A small self-supervised image encoder, trained from scratch: moe top_k.
Rows from block 4 of a small self-supervised image encoder, named by matrix and row number. Rows with one number belong to one neuron. Each number is 200 + 40 x the weight over its row's rms, rounded and kept within 0 to 999. All counts start at 0. After the name is the row's rms in percent of the matrix's.
After each neuron's rows are labels from the 100 images, of 14976, where the neuron reaches its highest value: "strongest on" is what is common among them. Only what is clearly more common there than usual is listed. The data: telescope images of galaxies (Galaxy Zoo DECaLS).
# fc1: MLP up (model.blocks.4.mlp.fc1.weight, 960x160), inputs 0-79
# fc2: MLP down (model.blocks.4.mlp.fc2.weight, 160x960, transposed), outputs 0-79

fc1.608,124,220,209,213,190,207,206,216,201,166,199,209,91,218,242,181,158,137,210,192,272,152,228,240,170,214,183,94,264,227,194,144,210,205,191,193,233,212,185,153,266,189,195,214,211,157,240,153,194,176,201,258,227,129,137,221,219,160,215,106,204,157,174,195,227,200,266,180,171,205,146,218,245,258,181,176,160,227,202,170,146
fc2.608,133,166,142,243,196,249,155,207,183,260,248,213,249,179,165,222,233,168,219,224,224,217,132,230,159,203,257,182,258,222,246,250,172,209,172,222,190,260,301,242,198,175,225,194,181,217,167,284,238,269,249,166,235,211,222,226,227,217,127,347,264,178,211,201,200,222,217,216,208,196,174,214,160,187,223,244,274,205,213,241,202
strongest on: shape: featured or disk; edge-on disk: no; spiral arms: yes

fc1.705,081,217,191,275,117,216,155,137,213,188,121,160,162,267,131,204,185,125,154,215,180,184,253,256,180,150,226,243,213,210,270,212,198,168,167,179,236,148,286,168,242,239,207,220,231,246,159,163,147,218,263,134,147,246,256,208,189,214,170,168,139,264,189,163,230,243,166,213,142,209,100,206,244,181,198,227,226,178,184,196,231
fc2.705,057,246,146,193,133,203,167,208,225,230,174,211,176,242,135,178,213,149,224,247,231,160,144,202,171,186,147,124,156,230,227,162,185,160,263,173,207,277,193,126,189,285,244,203,238,261,155,175,177,159,79,186,162,166,179,197,172,270,181,243,169,200,224,197,170,242,247,104,130,211,194,203,130,251,216,161,118,165,176,209,155
strongest on: edge-on disk: yes

fc1.453,093,182,231,190,231,243,181,231,181,147,140,214,224,213,215,118,194,161,198,142,169,221,253,147,224,232,185,226,167,131,172,150,236,213,180,151,187,124,168,120,243,141,189,277,138,213,179,214,204,173,168,221,189,205,175,133,255,219,222,185,186,173,150,205,209,180,168,145,147,210,137,118,264,195,211,194,170,110,159,245,169
fc2.453,058,214,203,218,201,178,165,216,206,236,151,220,210,141,138,162,166,207,193,133,155,188,160,218,239,108,174,242,198,230,277,128,137,239,205,275,139,208,221,196,173,232,213,196,231,137,277,272,229,243,226,144,270,244,253,201,132,220,171,265,177,290,201,195,168,188,167,235,233,142,113,220,124,159,249,179,173,234,263,186,130
strongest on: shape: featured or disk; edge-on disk: no; spiral arms: yes

fc1.166,083,165,221,214,131,134,155,163,153,159,143,241,153,243,248,171,192,229,218,141,237,142,220,195,247,118,234,140,236,257,282,149,211,217,152,200,197,265,270,228,271,149,272,260,209,215,226,136,182,168,131,203,173,146,235,187,187,214,261,187,195,176,138,148,228,199,157,162,163,215,123,216,203,216,179,147,165,181,138,205,220
fc2.166,045,192,138,258,223,246,197,207,248,201,138,259,203,233,202,171,221,165,247,200,144,180,156,250,210,213,183,223,226,156,178,189,232,187,259,88,170,189,160,214,200,223,203,238,193,209,209,202,159,188,180,208,216,162,200,154,174,210,191,254,233,260,191,108,99,196,167,205,210,198,273,192,171,233,183,215,222,160,188,202,161
strongest on: edge-on disk: yes

fc1.686,081,167,204,200,168,244,200,150,193,257,164,140,225,156,179,168,127,164,155,236,226,205,142,220,154,194,141,157,222,285,142,241,144,157,272,183,185,224,194,185,226,131,156,269,243,180,160,208,171,124,175,228,136,253,188,200,132,173,188,212,163,191,262,241,196,200,177,177,140,198,231,164,242,230,184,165,146,210,251,168,186
fc2.686,045,164,262,178,215,259,237,204,162,155,162,156,212,178,241,217,211,164,199,225,138,209,280,205,207,287,191,293,174,175,211,206,249,197,256,216,214,172,195,252,216,218,154,197,211,244,196,188,169,163,193,160,203,224,199,232,232,207,187,146,145,225,152,157,138,161,228,217,257,237,245,256,293,163,109,173,278,210,158,189,221
strongest on: edge-on disk: yes

fc1.724,142,223,227,124,205,262,150,187,135,274,211,205,133,95,187,123,206,166,199,193,179,182,250,203,212,203,141,221,272,159,215,117,140,186,156,114,169,223,244,194,216,145,196,245,150,209,199,198,220,264,193,189,186,255,255,200,213,173,187,279,151,241,158,235,210,175,186,240,147,186,99,158,187,226,202,218,174,182,157,206,167
fc2.724,209,124,227,216,225,258,276,208,221,196,146,163,173,235,231,164,202,130,221,281,209,221,242,261,179,206,225,195,235,261,207,156,189,179,211,227,166,241,222,179,204,200,135,217,177,288,178,191,195,191,185,140,124,134,132,192,200,162,153,162,155,166,220,159,242,218,162,136,175,172,188,227,201,204,112,160,178,209,178,169,178
strongest on: edge-on disk: yes

fc1.617,161,209,243,256,222,230,235,147,196,179,212,193,198,219,225,197,176,240,181,199,245,275,300,154,212,179,237,183,269,179,232,146,162,218,245,254,232,211,202,200,238,148,148,229,186,167,154,218,138,197,216,180,189,249,92,190,193,159,200,128,168,313,210,200,223,137,157,208,244,215,189,217,263,222,171,136,209,231,148,211,150
fc2.617,238,219,202,186,215,211,284,144,259,191,211,229,247,220,228,236,261,267,202,102,290,225,180,213,228,293,231,203,260,184,142,274,181,201,247,231,304,236,214,231,258,186,174,206,196,221,233,319,180,182,240,109,278,253,145,152,232,193,238,221,238,211,209,274,222,204,275,183,210,202,185,148,200,242,179,213,206,245,250,216,156
strongest on: shape: featured or disk; edge-on disk: no; spiral arms: yes

fc1.383,096,181,175,154,212,182,222,144,245,190,220,238,232,259,209,165,145,178,184,140,203,187,250,208,270,152,244,254,229,226,208,233,176,182,271,149,222,219,248,177,167,192,220,197,211,271,246,95,189,184,140,132,152,195,148,174,181,144,130,131,216,141,231,112,174,239,222,173,199,244,199,237,203,176,145,165,155,196,163,172,221
fc2.383,081,259,158,158,139,147,151,181,219,218,180,166,227,249,233,235,249,155,227,171,221,161,203,198,246,218,188,164,171,158,239,181,242,113,197,167,238,210,211,239,243,216,242,205,293,273,259,188,189,148,107,224,210,191,190,227,248,245,175,186,202,166,151,253,178,168,202,186,153,205,243,128,234,216,201,210,196,135,214,282,221
strongest on: shape: featured or disk; edge-on disk: no; bulge size: moderate

fc1.663,088,173,240,238,238,193,212,228,150,231,186,199,196,211,179,169,160,176,156,197,163,199,223,151,139,211,206,260,267,193,188,226,248,210,238,212,185,227,205,186,234,143,171,271,147,223,183,242,159,122,128,249,255,234,255,136,172,228,199,193,157,172,222,219,157,163,190,119,155,223,175,199,198,120,245,146,213,157,228,210,191
fc2.663,052,223,169,204,187,241,110,192,197,165,230,207,238,241,199,139,169,207,176,123,113,205,191,216,257,184,101,233,239,186,194,186,221,178,265,251,162,159,242,249,172,222,264,190,207,156,195,214,141,188,236,187,230,237,182,194,216,182,194,314,212,260,188,230,160,140,177,190,235,216,201,215,198,133,262,226,172,219,186,198,204
strongest on: shape: featured or disk; edge-on disk: no; spiral arms: yes

fc1.104,083,216,150,202,211,249,139,249,175,168,173,174,141,200,221,166,123,235,154,225,151,164,229,216,159,226,265,261,228,247,183,150,183,169,175,153,170,150,257,111,224,138,153,286,219,236,142,202,145,147,201,250,158,252,240,188,228,224,159,215,187,147,219,192,178,186,196,159,158,171,137,252,209,186,229,127,137,194,149,138,232
fc2.104,034,156,247,249,215,265,188,253,179,199,205,219,203,159,199,194,211,184,176,200,139,246,224,186,229,202,220,180,155,234,216,173,185,216,230,184,183,191,165,277,131,206,191,186,203,159,208,273,210,233,179,195,227,216,235,179,213,271,153,238,264,281,263,175,165,144,225,245,191,201,260,232,212,143,223,153,256,196,167,182,291
strongest on: edge-on disk: yes; roundness: cigar-shaped

fc1.732,082,210,156,200,241,226,152,221,222,172,247,254,266,183,271,230,198,240,205,244,209,182,274,210,144,133,144,185,169,179,268,265,274,238,206,172,133,230,246,123,177,110,200,211,172,255,240,160,153,162,218,165,159,152,238,129,196,184,179,224,185,153,212,216,203,233,158,174,203,141,222,140,236,151,170,98,233,246,175,205,207
fc2.732,045,206,155,221,136,226,203,228,207,247,193,255,128,232,136,178,238,159,272,221,223,213,195,249,228,238,278,228,207,208,174,221,148,195,209,219,212,277,237,255,167,209,211,126,165,185,216,200,281,224,203,117,282,139,147,226,187,225,152,242,240,164,323,185,211,246,214,148,174,148,169,199,168,247,158,273,278,206,252,187,175
strongest on: edge-on disk: yes; roundness: cigar-shaped

fc1.351,089,221,222,218,166,187,148,227,192,185,214,211,214,284,179,250,165,210,233,132,241,206,187,174,206,225,145,150,227,233,177,178,212,157,165,197,188,201,212,180,246,233,184,217,184,183,222,197,186,229,170,282,260,204,257,196,237,226,226,232,255,146,221,138,185,242,205,151,188,121,233,132,255,128,191,158,217,135,226,139,169
fc2.351,068,242,253,171,171,163,227,168,126,188,210,158,187,213,263,213,133,125,156,157,238,218,230,135,186,185,214,154,198,189,245,146,186,202,166,223,186,158,185,220,247,214,234,183,288,143,226,202,110,155,160,184,155,178,187,185,205,177,170,116,147,204,176,170,200,161,223,163,223,226,173,173,222,222,212,172,172,167,204,183,203
strongest on: shape: featured or disk; edge-on disk: no; spiral arms: yes

fc1.680,158,198,192,219,207,204,149,229,159,183,281,234,215,239,200,234,207,153,242,137,159,251,226,244,149,230,149,259,210,164,271,198,191,127,171,157,217,85,248,204,180,172,234,245,183,210,224,181,190,213,197,203,218,190,207,166,235,199,157,206,261,168,191,154,135,150,151,160,262,161,177,224,216,90,192,157,176,170,133,271,152
fc2.680,206,184,192,240,182,194,275,208,277,181,162,234,240,196,154,201,263,133,202,218,216,193,190,237,207,209,205,236,217,264,139,197,222,162,199,160,223,216,216,163,196,171,182,197,122,298,255,219,210,181,164,199,187,176,164,174,209,180,159,216,137,149,242,213,187,265,249,128,199,201,190,186,211,284,164,149,237,173,203,180,240
strongest on: edge-on disk: yes

fc1.448,086,179,205,189,194,237,193,199,215,233,232,238,123,190,170,179,128,164,132,183,164,220,181,168,142,166,276,240,221,207,161,183,229,242,170,247,124,231,188,170,164,228,267,280,218,201,175,242,201,247,241,195,211,175,223,221,168,174,170,223,236,171,142,153,282,164,144,251,149,228,102,118,153,170,268,159,147,137,186,148,117
fc2.448,071,176,257,205,222,156,293,164,155,218,221,211,214,171,218,199,235,212,165,195,255,200,255,219,251,176,228,237,216,259,137,175,170,258,245,170,206,237,164,236,182,220,163,182,176,176,225,220,185,167,249,69,225,191,143,196,135,158,146,178,137,225,206,142,175,140,201,211,223,216,161,173,96,180,170,164,221,245,239,112,191
strongest on: shape: star or artifact

fc1.527,084,275,147,236,191,211,221,249,211,186,191,198,145,183,195,179,201,170,128,208,253,170,266,196,195,240,189,230,240,191,252,169,197,242,150,244,245,148,201,236,220,143,158,205,229,152,125,196,232,210,137,192,123,231,139,162,164,142,242,252,226,224,193,257,213,230,168,246,126,253,226,238,224,192,188,213,194,174,188,163,198
fc2.527,054,251,204,241,140,170,209,173,217,251,184,255,257,168,251,182,210,197,239,161,237,214,166,186,193,241,237,250,212,103,214,231,226,187,279,146,198,149,196,231,168,228,281,262,187,200,244,187,184,180,168,202,254,188,205,220,202,175,212,177,181,289,224,171,125,178,146,147,243,238,253,166,256,151,194,160,250,222,159,247,217
strongest on: shape: star or artifact

fc1.611,083,131,135,240,181,156,235,254,137,202,169,234,173,224,230,203,235,159,170,127,177,258,224,192,192,242,146,261,168,125,174,157,244,189,147,198,156,207,150,140,163,208,253,219,201,219,186,139,146,137,237,240,145,190,229,231,223,120,235,192,168,178,246,193,241,209,144,181,142,127,170,158,226,178,235,166,201,227,217,165,203
fc2.611,026,204,157,223,147,215,189,214,182,227,224,127,186,184,241,267,218,135,180,140,185,285,202,268,211,201,137,215,255,163,199,150,221,193,275,187,197,229,204,269,151,215,213,189,230,156,246,271,155,138,160,267,182,273,214,145,271,147,168,212,224,225,194,193,201,219,180,189,189,185,192,164,254,207,265,210,247,134,128,267,197
strongest on: edge-on disk: yes; roundness: cigar-shaped

fc1.349,079,198,239,223,124,203,190,136,214,196,213,160,213,144,160,227,240,163,195,214,175,204,193,228,178,130,143,193,231,190,211,189,218,175,222,261,189,235,218,160,260,215,200,238,256,217,154,166,158,178,277,218,210,220,198,212,205,233,190,226,175,233,209,218,171,243,137,161,235,153,233,241,241,261,184,175,156,214,259,226,167
fc2.349,035,269,261,207,197,223,226,253,191,190,187,237,205,195,223,261,160,202,174,247,236,251,104,212,206,240,191,168,109,164,184,191,189,263,201,284,235,218,156,270,178,304,243,185,193,215,236,175,237,214,152,234,217,238,189,262,205,280,209,229,252,157,266,213,234,171,233,197,180,320,231,146,167,174,239,216,201,184,233,146,234
strongest on: edge-on disk: yes; roundness: cigar-shaped

fc1.316,080,171,163,163,208,184,220,179,219,269,137,239,204,198,170,184,142,205,177,126,227,133,279,200,198,248,143,254,174,193,206,231,144,184,232,205,184,242,149,179,291,123,243,263,192,198,198,171,190,253,183,250,219,243,143,230,151,229,207,124,220,123,139,144,149,165,227,164,159,152,216,235,256,205,209,222,222,208,257,150,186
fc2.316,040,213,149,217,209,143,289,243,197,177,227,156,282,237,204,190,230,183,230,145,249,171,202,302,188,143,269,158,200,182,231,251,185,227,216,199,198,257,223,201,133,192,181,194,228,195,262,266,264,218,208,163,193,200,244,238,212,243,231,250,242,198,255,145,184,252,225,167,187,213,189,199,248,181,192,239,286,187,192,276,157
strongest on: shape: featured or disk; edge-on disk: no; bulge size: moderate

fc1.565,077,199,209,262,211,173,134,175,135,148,168,213,181,167,248,129,250,184,200,223,227,255,274,218,237,217,192,200,287,236,143,166,240,211,170,266,261,140,211,171,142,229,204,177,259,185,197,144,236,224,224,133,197,146,141,243,126,196,171,238,157,192,208,153,148,192,224,141,227,163,180,147,233,176,181,213,170,151,170,135,243
fc2.565,026,159,161,176,175,290,126,145,156,223,156,226,266,162,203,161,211,125,196,276,226,247,209,200,165,154,126,207,187,150,129,215,259,206,148,227,232,168,155,270,141,219,180,211,213,179,216,204,187,224,233,208,170,227,189,237,169,249,140,157,223,236,179,198,253,235,237,271,127,247,222,235,169,137,158,196,292,243,165,192,189
strongest on: edge-on disk: yes

fc1.669,075,260,181,207,136,260,261,221,201,202,148,244,243,215,184,206,268,141,223,219,235,178,214,161,155,221,130,167,145,142,214,195,262,231,235,232,134,253,133,148,200,160,169,258,223,170,162,134,186,214,185,165,162,209,182,250,121,150,190,130,174,128,184,138,191,185,153,211,151,165,168,137,208,161,231,244,198,183,156,200,207
fc2.669,031,253,218,109,169,122,153,206,174,159,216,199,200,236,173,163,172,214,218,282,139,153,239,213,145,255,201,178,173,272,134,214,175,149,325,194,177,225,210,240,139,190,253,208,199,242,168,138,214,161,210,239,278,159,187,230,217,186,163,235,223,187,238,223,242,120,188,232,200,211,197,184,155,160,207,153,202,188,247,189,120
strongest on: edge-on disk: yes; roundness: cigar-shaped

fc1.396,079,192,165,177,219,210,173,193,177,163,209,224,189,151,233,175,163,230,240,157,208,139,175,264,134,232,257,213,272,230,161,153,237,131,159,233,252,231,149,143,219,198,140,166,169,226,267,151,224,109,183,212,202,164,243,210,165,169,224,124,254,191,205,247,204,228,192,253,241,175,138,172,192,261,204,159,149,152,151,207,243
fc2.396,033,189,295,179,238,198,175,276,222,173,250,159,252,144,208,153,195,179,154,170,168,197,246,176,239,88,218,159,149,192,203,244,170,215,118,180,164,193,171,179,143,183,183,184,214,147,184,199,242,200,224,190,144,163,185,276,123,219,230,156,139,261,223,136,230,170,210,251,236,200,195,223,184,237,201,185,267,265,189,124,230
strongest on: edge-on disk: no; shape: featured or disk; spiral arms: yes

fc1.757,085,249,226,136,99,202,201,248,178,186,222,169,158,265,222,166,135,182,121,158,147,235,266,250,182,196,149,225,157,171,179,227,259,256,182,214,266,167,192,123,165,142,198,233,177,192,217,220,220,221,150,216,198,186,195,133,228,163,180,133,185,204,153,206,151,182,187,195,160,243,192,213,227,170,182,144,215,234,198,179,139
fc2.757,038,152,301,286,300,183,240,248,191,214,215,270,210,186,222,194,83,244,196,225,200,186,282,179,176,176,167,176,167,233,162,162,177,240,211,188,179,191,214,211,155,185,94,163,220,144,190,250,260,162,210,158,189,174,253,202,159,202,192,166,221,235,182,142,162,212,165,231,205,213,151,175,169,151,151,141,196,180,256,151,181
strongest on: shape: featured or disk; edge-on disk: no; spiral arms: yes

fc1.9,080,157,200,162,186,188,228,214,170,251,242,158,211,269,238,175,156,189,226,216,185,211,254,202,164,219,198,227,238,215,137,180,240,197,219,158,150,169,158,152,239,233,160,273,276,247,206,217,142,226,119,262,268,219,161,239,263,248,214,153,157,190,248,194,147,217,189,150,205,161,207,255,145,161,238,173,166,255,145,143,199
fc2.9,035,183,241,182,178,147,239,229,262,311,198,183,127,237,160,172,150,245,224,147,255,175,252,142,255,204,176,142,120,246,256,234,209,237,235,285,128,156,182,193,223,204,244,159,221,204,226,212,174,203,184,142,118,223,191,189,137,214,154,152,246,250,159,160,149,154,183,168,238,191,151,178,213,130,149,186,230,208,261,163,230
strongest on: shape: featured or disk; spiral arms: yes; roundness: cigar-shaped

fc1.415,086,187,219,265,175,156,192,170,171,202,146,167,180,270,167,142,212,176,157,247,193,280,153,145,245,191,185,155,193,264,200,155,210,256,211,173,205,253,216,148,175,211,158,263,237,190,201,153,144,233,172,191,225,247,253,213,151,161,256,178,258,176,267,230,273,120,146,205,220,184,251,179,203,123,245,164,183,190,165,224,214
fc2.415,050,220,214,212,233,228,191,212,197,178,212,272,176,141,144,237,179,277,189,263,205,153,172,205,167,131,215,236,212,263,169,131,255,289,174,148,242,208,143,139,143,171,202,226,143,203,240,166,254,271,149,202,188,187,173,247,161,150,216,183,137,183,266,169,193,244,156,276,222,142,202,243,168,187,152,154,182,236,217,134,137
strongest on: shape: star or artifact

fc1.328,077,244,154,216,196,215,174,179,240,220,147,148,174,211,176,248,145,211,249,224,241,177,272,211,170,234,196,146,225,205,256,238,197,261,155,242,208,133,185,189,196,228,230,246,206,270,162,198,195,142,221,261,236,245,130,191,241,123,131,258,234,216,223,136,238,235,169,180,188,229,204,184,235,227,230,153,156,236,252,196,167
fc2.328,030,161,181,226,258,154,244,196,205,190,193,201,140,210,185,249,232,310,156,199,243,200,246,249,171,207,241,121,187,163,224,233,159,292,195,260,177,157,194,270,176,187,193,129,202,180,224,146,199,170,181,158,189,214,248,164,163,154,263,195,243,139,258,242,173,171,174,251,251,237,192,245,140,175,254,231,155,269,221,183,175
strongest on: shape: featured or disk; edge-on disk: no; spiral arms: yes

fc1.747,082,223,211,146,172,218,175,214,200,192,185,176,163,268,175,155,109,132,203,131,160,245,192,172,253,166,244,167,226,189,264,263,168,174,269,238,271,234,189,175,253,150,149,185,232,186,194,125,193,171,155,215,240,172,158,202,206,119,262,264,187,225,218,177,232,168,265,188,216,122,149,171,133,193,157,244,226,208,191,148,172
fc2.747,046,207,199,226,203,177,165,192,116,185,208,229,203,120,255,172,245,212,149,208,193,262,237,179,182,251,156,229,229,158,182,142,171,267,272,208,284,271,191,173,227,171,252,246,102,223,195,275,188,292,207,206,286,242,218,203,259,214,189,243,219,179,150,218,214,242,203,213,194,229,156,188,219,188,233,287,205,216,218,232,199
strongest on: shape: star or artifact

fc1.344,085,211,260,239,145,251,211,214,127,220,224,281,161,231,190,198,211,139,223,185,236,166,225,249,205,142,210,251,162,249,242,201,182,237,215,208,226,165,239,206,239,203,167,188,228,189,194,204,191,141,219,155,160,220,106,188,193,210,190,197,128,209,248,170,134,229,139,152,240,198,214,217,234,212,106,109,191,236,172,197,231
fc2.344,062,237,187,217,142,208,238,202,200,225,207,224,231,254,225,246,163,171,136,229,234,210,233,188,186,214,277,188,193,208,244,202,260,163,280,163,215,141,211,308,168,239,234,147,236,212,223,190,199,97,161,185,186,158,178,215,252,205,191,183,177,213,230,194,161,153,249,181,252,226,284,88,144,183,117,199,261,240,217,190,204
strongest on: shape: featured or disk; edge-on disk: no; spiral arms: yes

fc1.302,082,262,179,159,141,175,152,221,197,154,244,229,141,275,205,163,238,131,148,155,236,206,264,208,244,187,218,194,220,261,187,178,236,235,246,192,152,170,192,178,181,105,139,190,213,119,230,238,129,222,180,160,231,155,141,194,196,170,254,180,156,266,238,189,238,221,200,131,238,196,187,118,235,153,123,191,141,200,253,188,214
fc2.302,057,172,212,178,203,218,210,182,221,254,248,234,253,222,189,188,166,140,216,175,152,240,195,240,237,216,250,228,159,232,196,230,198,173,230,192,150,206,246,325,189,250,165,81,219,269,200,266,257,227,219,163,186,223,205,240,231,204,154,194,165,172,237,192,210,163,178,193,201,155,168,231,197,157,165,234,282,232,163,171,264
strongest on: edge-on disk: yes

fc1.761,082,151,168,266,147,188,150,153,238,239,166,154,183,190,212,195,142,146,231,276,146,201,261,212,161,245,182,199,249,251,203,229,179,139,243,209,138,230,220,139,233,113,192,155,197,205,154,119,157,193,149,154,160,203,214,180,165,153,160,168,237,241,195,173,198,262,177,224,240,239,176,218,233,145,195,155,235,185,138,203,221
fc2.761,040,131,187,205,142,250,172,174,222,202,244,134,259,248,232,220,184,184,173,138,172,198,243,239,245,198,234,228,154,211,199,209,153,133,209,193,216,206,312,243,159,201,189,150,117,253,172,262,164,157,245,249,167,265,255,188,258,183,130,201,242,225,166,212,228,134,212,193,257,179,148,219,205,197,213,228,216,163,175,229,168
strongest on: shape: featured or disk; edge-on disk: no; bulge size: moderate

fc1.515,098,250,228,172,176,182,122,222,175,236,167,229,127,153,189,233,148,156,126,125,221,129,164,174,188,158,193,194,153,174,238,246,168,273,148,171,163,245,240,187,262,248,234,259,176,99,205,181,143,163,203,199,243,212,212,229,184,223,258,195,170,201,237,144,215,214,230,167,175,207,138,140,235,108,211,177,166,178,245,182,146
fc2.515,081,262,196,163,164,190,169,194,145,214,194,180,134,136,226,168,221,160,260,204,198,216,201,179,179,196,203,207,205,175,227,129,182,158,251,224,153,200,161,194,145,231,243,249,244,156,220,203,150,200,197,164,171,140,236,169,206,207,189,189,154,282,120,127,189,152,207,178,182,237,89,210,216,182,187,196,85,196,159,217,90
strongest on: edge-on disk: yes

fc1.537,080,178,202,160,147,206,126,195,226,228,236,223,196,237,219,235,164,143,171,223,263,143,244,252,176,195,175,226,161,233,142,247,150,139,219,185,197,223,228,189,225,221,177,266,197,147,148,131,238,214,215,205,181,212,251,172,182,152,255,166,231,213,211,183,182,155,179,145,141,181,142,244,142,240,256,165,200,221,153,209,130
fc2.537,035,189,154,166,208,250,208,166,185,239,218,216,322,151,240,259,199,212,169,268,262,196,181,220,261,219,263,176,169,173,160,281,187,157,171,192,197,271,225,284,243,203,180,150,223,232,234,290,239,239,261,278,244,217,196,193,206,200,263,188,180,148,185,229,164,231,294,215,270,206,288,190,180,184,191,210,177,263,218,234,266
strongest on: shape: star or artifact

fc1.581,081,151,208,193,183,225,258,229,138,252,205,173,208,255,237,125,162,167,152,165,193,216,166,192,176,157,214,170,177,197,164,243,254,224,192,155,247,125,201,228,259,218,125,254,252,205,240,179,212,246,138,211,265,182,139,141,160,246,156,139,225,268,189,202,186,223,257,150,171,229,200,118,157,162,159,227,101,191,249,181,211
fc2.581,033,251,191,222,163,160,138,216,236,142,211,221,194,205,254,140,206,184,304,213,138,136,144,243,238,224,200,181,154,156,210,177,213,167,182,137,162,153,236,286,233,193,201,192,224,190,222,217,203,267,180,137,211,129,171,247,198,310,203,224,205,231,208,216,210,137,183,160,222,172,200,165,157,197,189,269,203,225,164,231,304
strongest on: shape: featured or disk; edge-on disk: no; spiral winding: tight

fc1.503,076,205,238,201,177,134,243,221,223,154,183,243,159,234,183,207,191,155,168,214,175,232,192,137,155,146,243,226,216,162,189,193,221,226,234,174,211,270,174,142,269,172,155,280,197,201,202,104,185,174,130,201,257,257,205,245,146,115,222,225,163,256,209,169,262,147,175,230,181,195,229,234,249,149,252,183,236,247,217,183,195
fc2.503,034,266,261,228,239,227,147,271,168,236,229,132,230,275,180,245,222,174,192,229,170,241,229,215,226,177,160,135,151,200,235,150,226,223,156,230,167,186,166,242,168,169,180,188,184,204,163,231,204,185,193,205,180,216,207,220,187,184,167,200,226,125,297,206,179,182,223,130,153,215,194,174,108,254,134,199,200,224,196,156,249
strongest on: edge-on disk: yes

fc1.766,088,132,279,269,147,233,212,142,233,136,205,170,220,216,232,214,131,252,141,169,147,235,294,204,150,204,172,214,280,235,184,224,165,176,155,219,210,215,211,215,143,134,116,257,230,191,207,137,168,198,201,246,145,166,190,201,188,185,240,200,231,222,153,231,182,183,197,204,149,161,138,164,153,108,188,195,137,243,163,150,182
fc2.766,038,218,199,258,175,225,251,159,217,261,227,227,179,200,145,144,189,167,295,181,147,243,195,177,268,143,131,243,114,203,240,205,143,221,188,229,224,179,164,256,226,237,190,178,236,90,225,184,187,286,182,140,177,152,195,153,199,165,166,179,108,226,183,142,179,201,233,181,126,231,165,189,198,168,243,245,174,267,146,193,200
strongest on: shape: star or artifact

fc1.559,090,227,244,273,171,233,244,154,207,194,246,172,223,149,148,146,141,222,210,154,229,180,200,258,256,159,178,175,266,207,259,217,216,183,257,182,221,159,268,240,224,195,196,247,223,131,137,179,159,246,257,195,234,178,254,198,199,140,179,229,177,159,222,245,193,214,211,230,205,175,220,173,133,235,247,255,130,202,175,221,129
fc2.559,056,215,213,194,193,249,192,175,213,155,150,271,183,122,182,199,249,190,194,202,223,174,164,153,178,194,183,290,172,235,198,135,216,166,199,156,133,161,186,217,165,215,215,199,183,207,278,249,243,192,234,155,221,151,255,275,128,268,222,192,157,254,212,140,177,243,230,237,172,245,174,209,96,227,123,198,237,221,210,109,252
strongest on: shape: star or artifact

fc1.579,079,264,154,191,169,140,205,197,252,179,187,199,257,144,246,194,234,268,235,262,204,145,169,210,155,247,236,179,202,225,156,224,198,140,255,206,217,181,183,133,185,172,144,264,167,140,251,217,204,203,224,156,198,217,186,144,224,140,145,154,161,146,166,241,240,209,252,213,200,256,184,205,202,231,254,134,152,166,157,240,156
fc2.579,034,235,238,136,202,165,167,202,119,211,240,184,176,166,245,161,260,159,277,274,184,233,205,210,134,234,234,255,238,158,140,237,124,249,210,143,243,210,211,253,164,198,111,184,169,202,152,212,194,220,168,144,254,184,243,188,241,208,209,197,178,261,204,151,219,127,221,239,207,249,223,229,189,154,232,258,194,197,252,197,248
strongest on: shape: featured or disk; spiral arms: yes; bulge size: small

fc1.650,137,172,199,212,165,195,136,270,162,166,298,159,124,175,204,185,157,198,123,141,205,191,228,188,194,127,232,162,180,193,185,204,132,209,198,273,212,138,205,207,204,176,214,181,234,184,151,94,189,242,271,186,189,200,245,169,249,223,210,193,234,186,185,235,233,168,211,168,201,187,206,193,171,207,249,194,150,167,169,229,189
fc2.650,178,199,231,120,214,191,161,186,220,211,160,239,177,124,182,234,217,173,232,197,224,158,208,130,174,200,205,224,135,190,159,132,237,150,200,137,232,170,156,169,205,169,211,182,195,230,296,133,195,204,114,263,201,88,247,237,224,224,238,118,186,187,179,212,200,207,203,224,144,207,218,193,251,216,139,205,191,139,223,193,207
strongest on: shape: star or artifact

fc1.117,122,178,207,218,141,239,214,209,149,210,257,123,145,200,207,176,230,133,146,176,208,208,239,140,278,203,210,193,231,189,237,185,151,179,175,195,202,221,268,208,218,190,203,245,182,156,154,214,178,226,225,209,225,201,227,156,142,190,191,269,175,204,131,174,196,234,144,110,186,107,70,168,187,136,263,208,130,137,176,259,133
fc2.117,142,232,181,177,159,219,207,182,216,177,141,218,148,165,105,188,242,173,279,259,221,218,140,206,245,170,225,206,176,238,182,176,163,196,240,185,169,215,181,255,179,257,218,153,200,177,221,242,243,223,221,86,226,134,253,281,130,293,226,227,156,238,200,152,209,249,193,216,132,236,177,214,109,272,172,273,253,232,256,146,254
strongest on: shape: star or artifact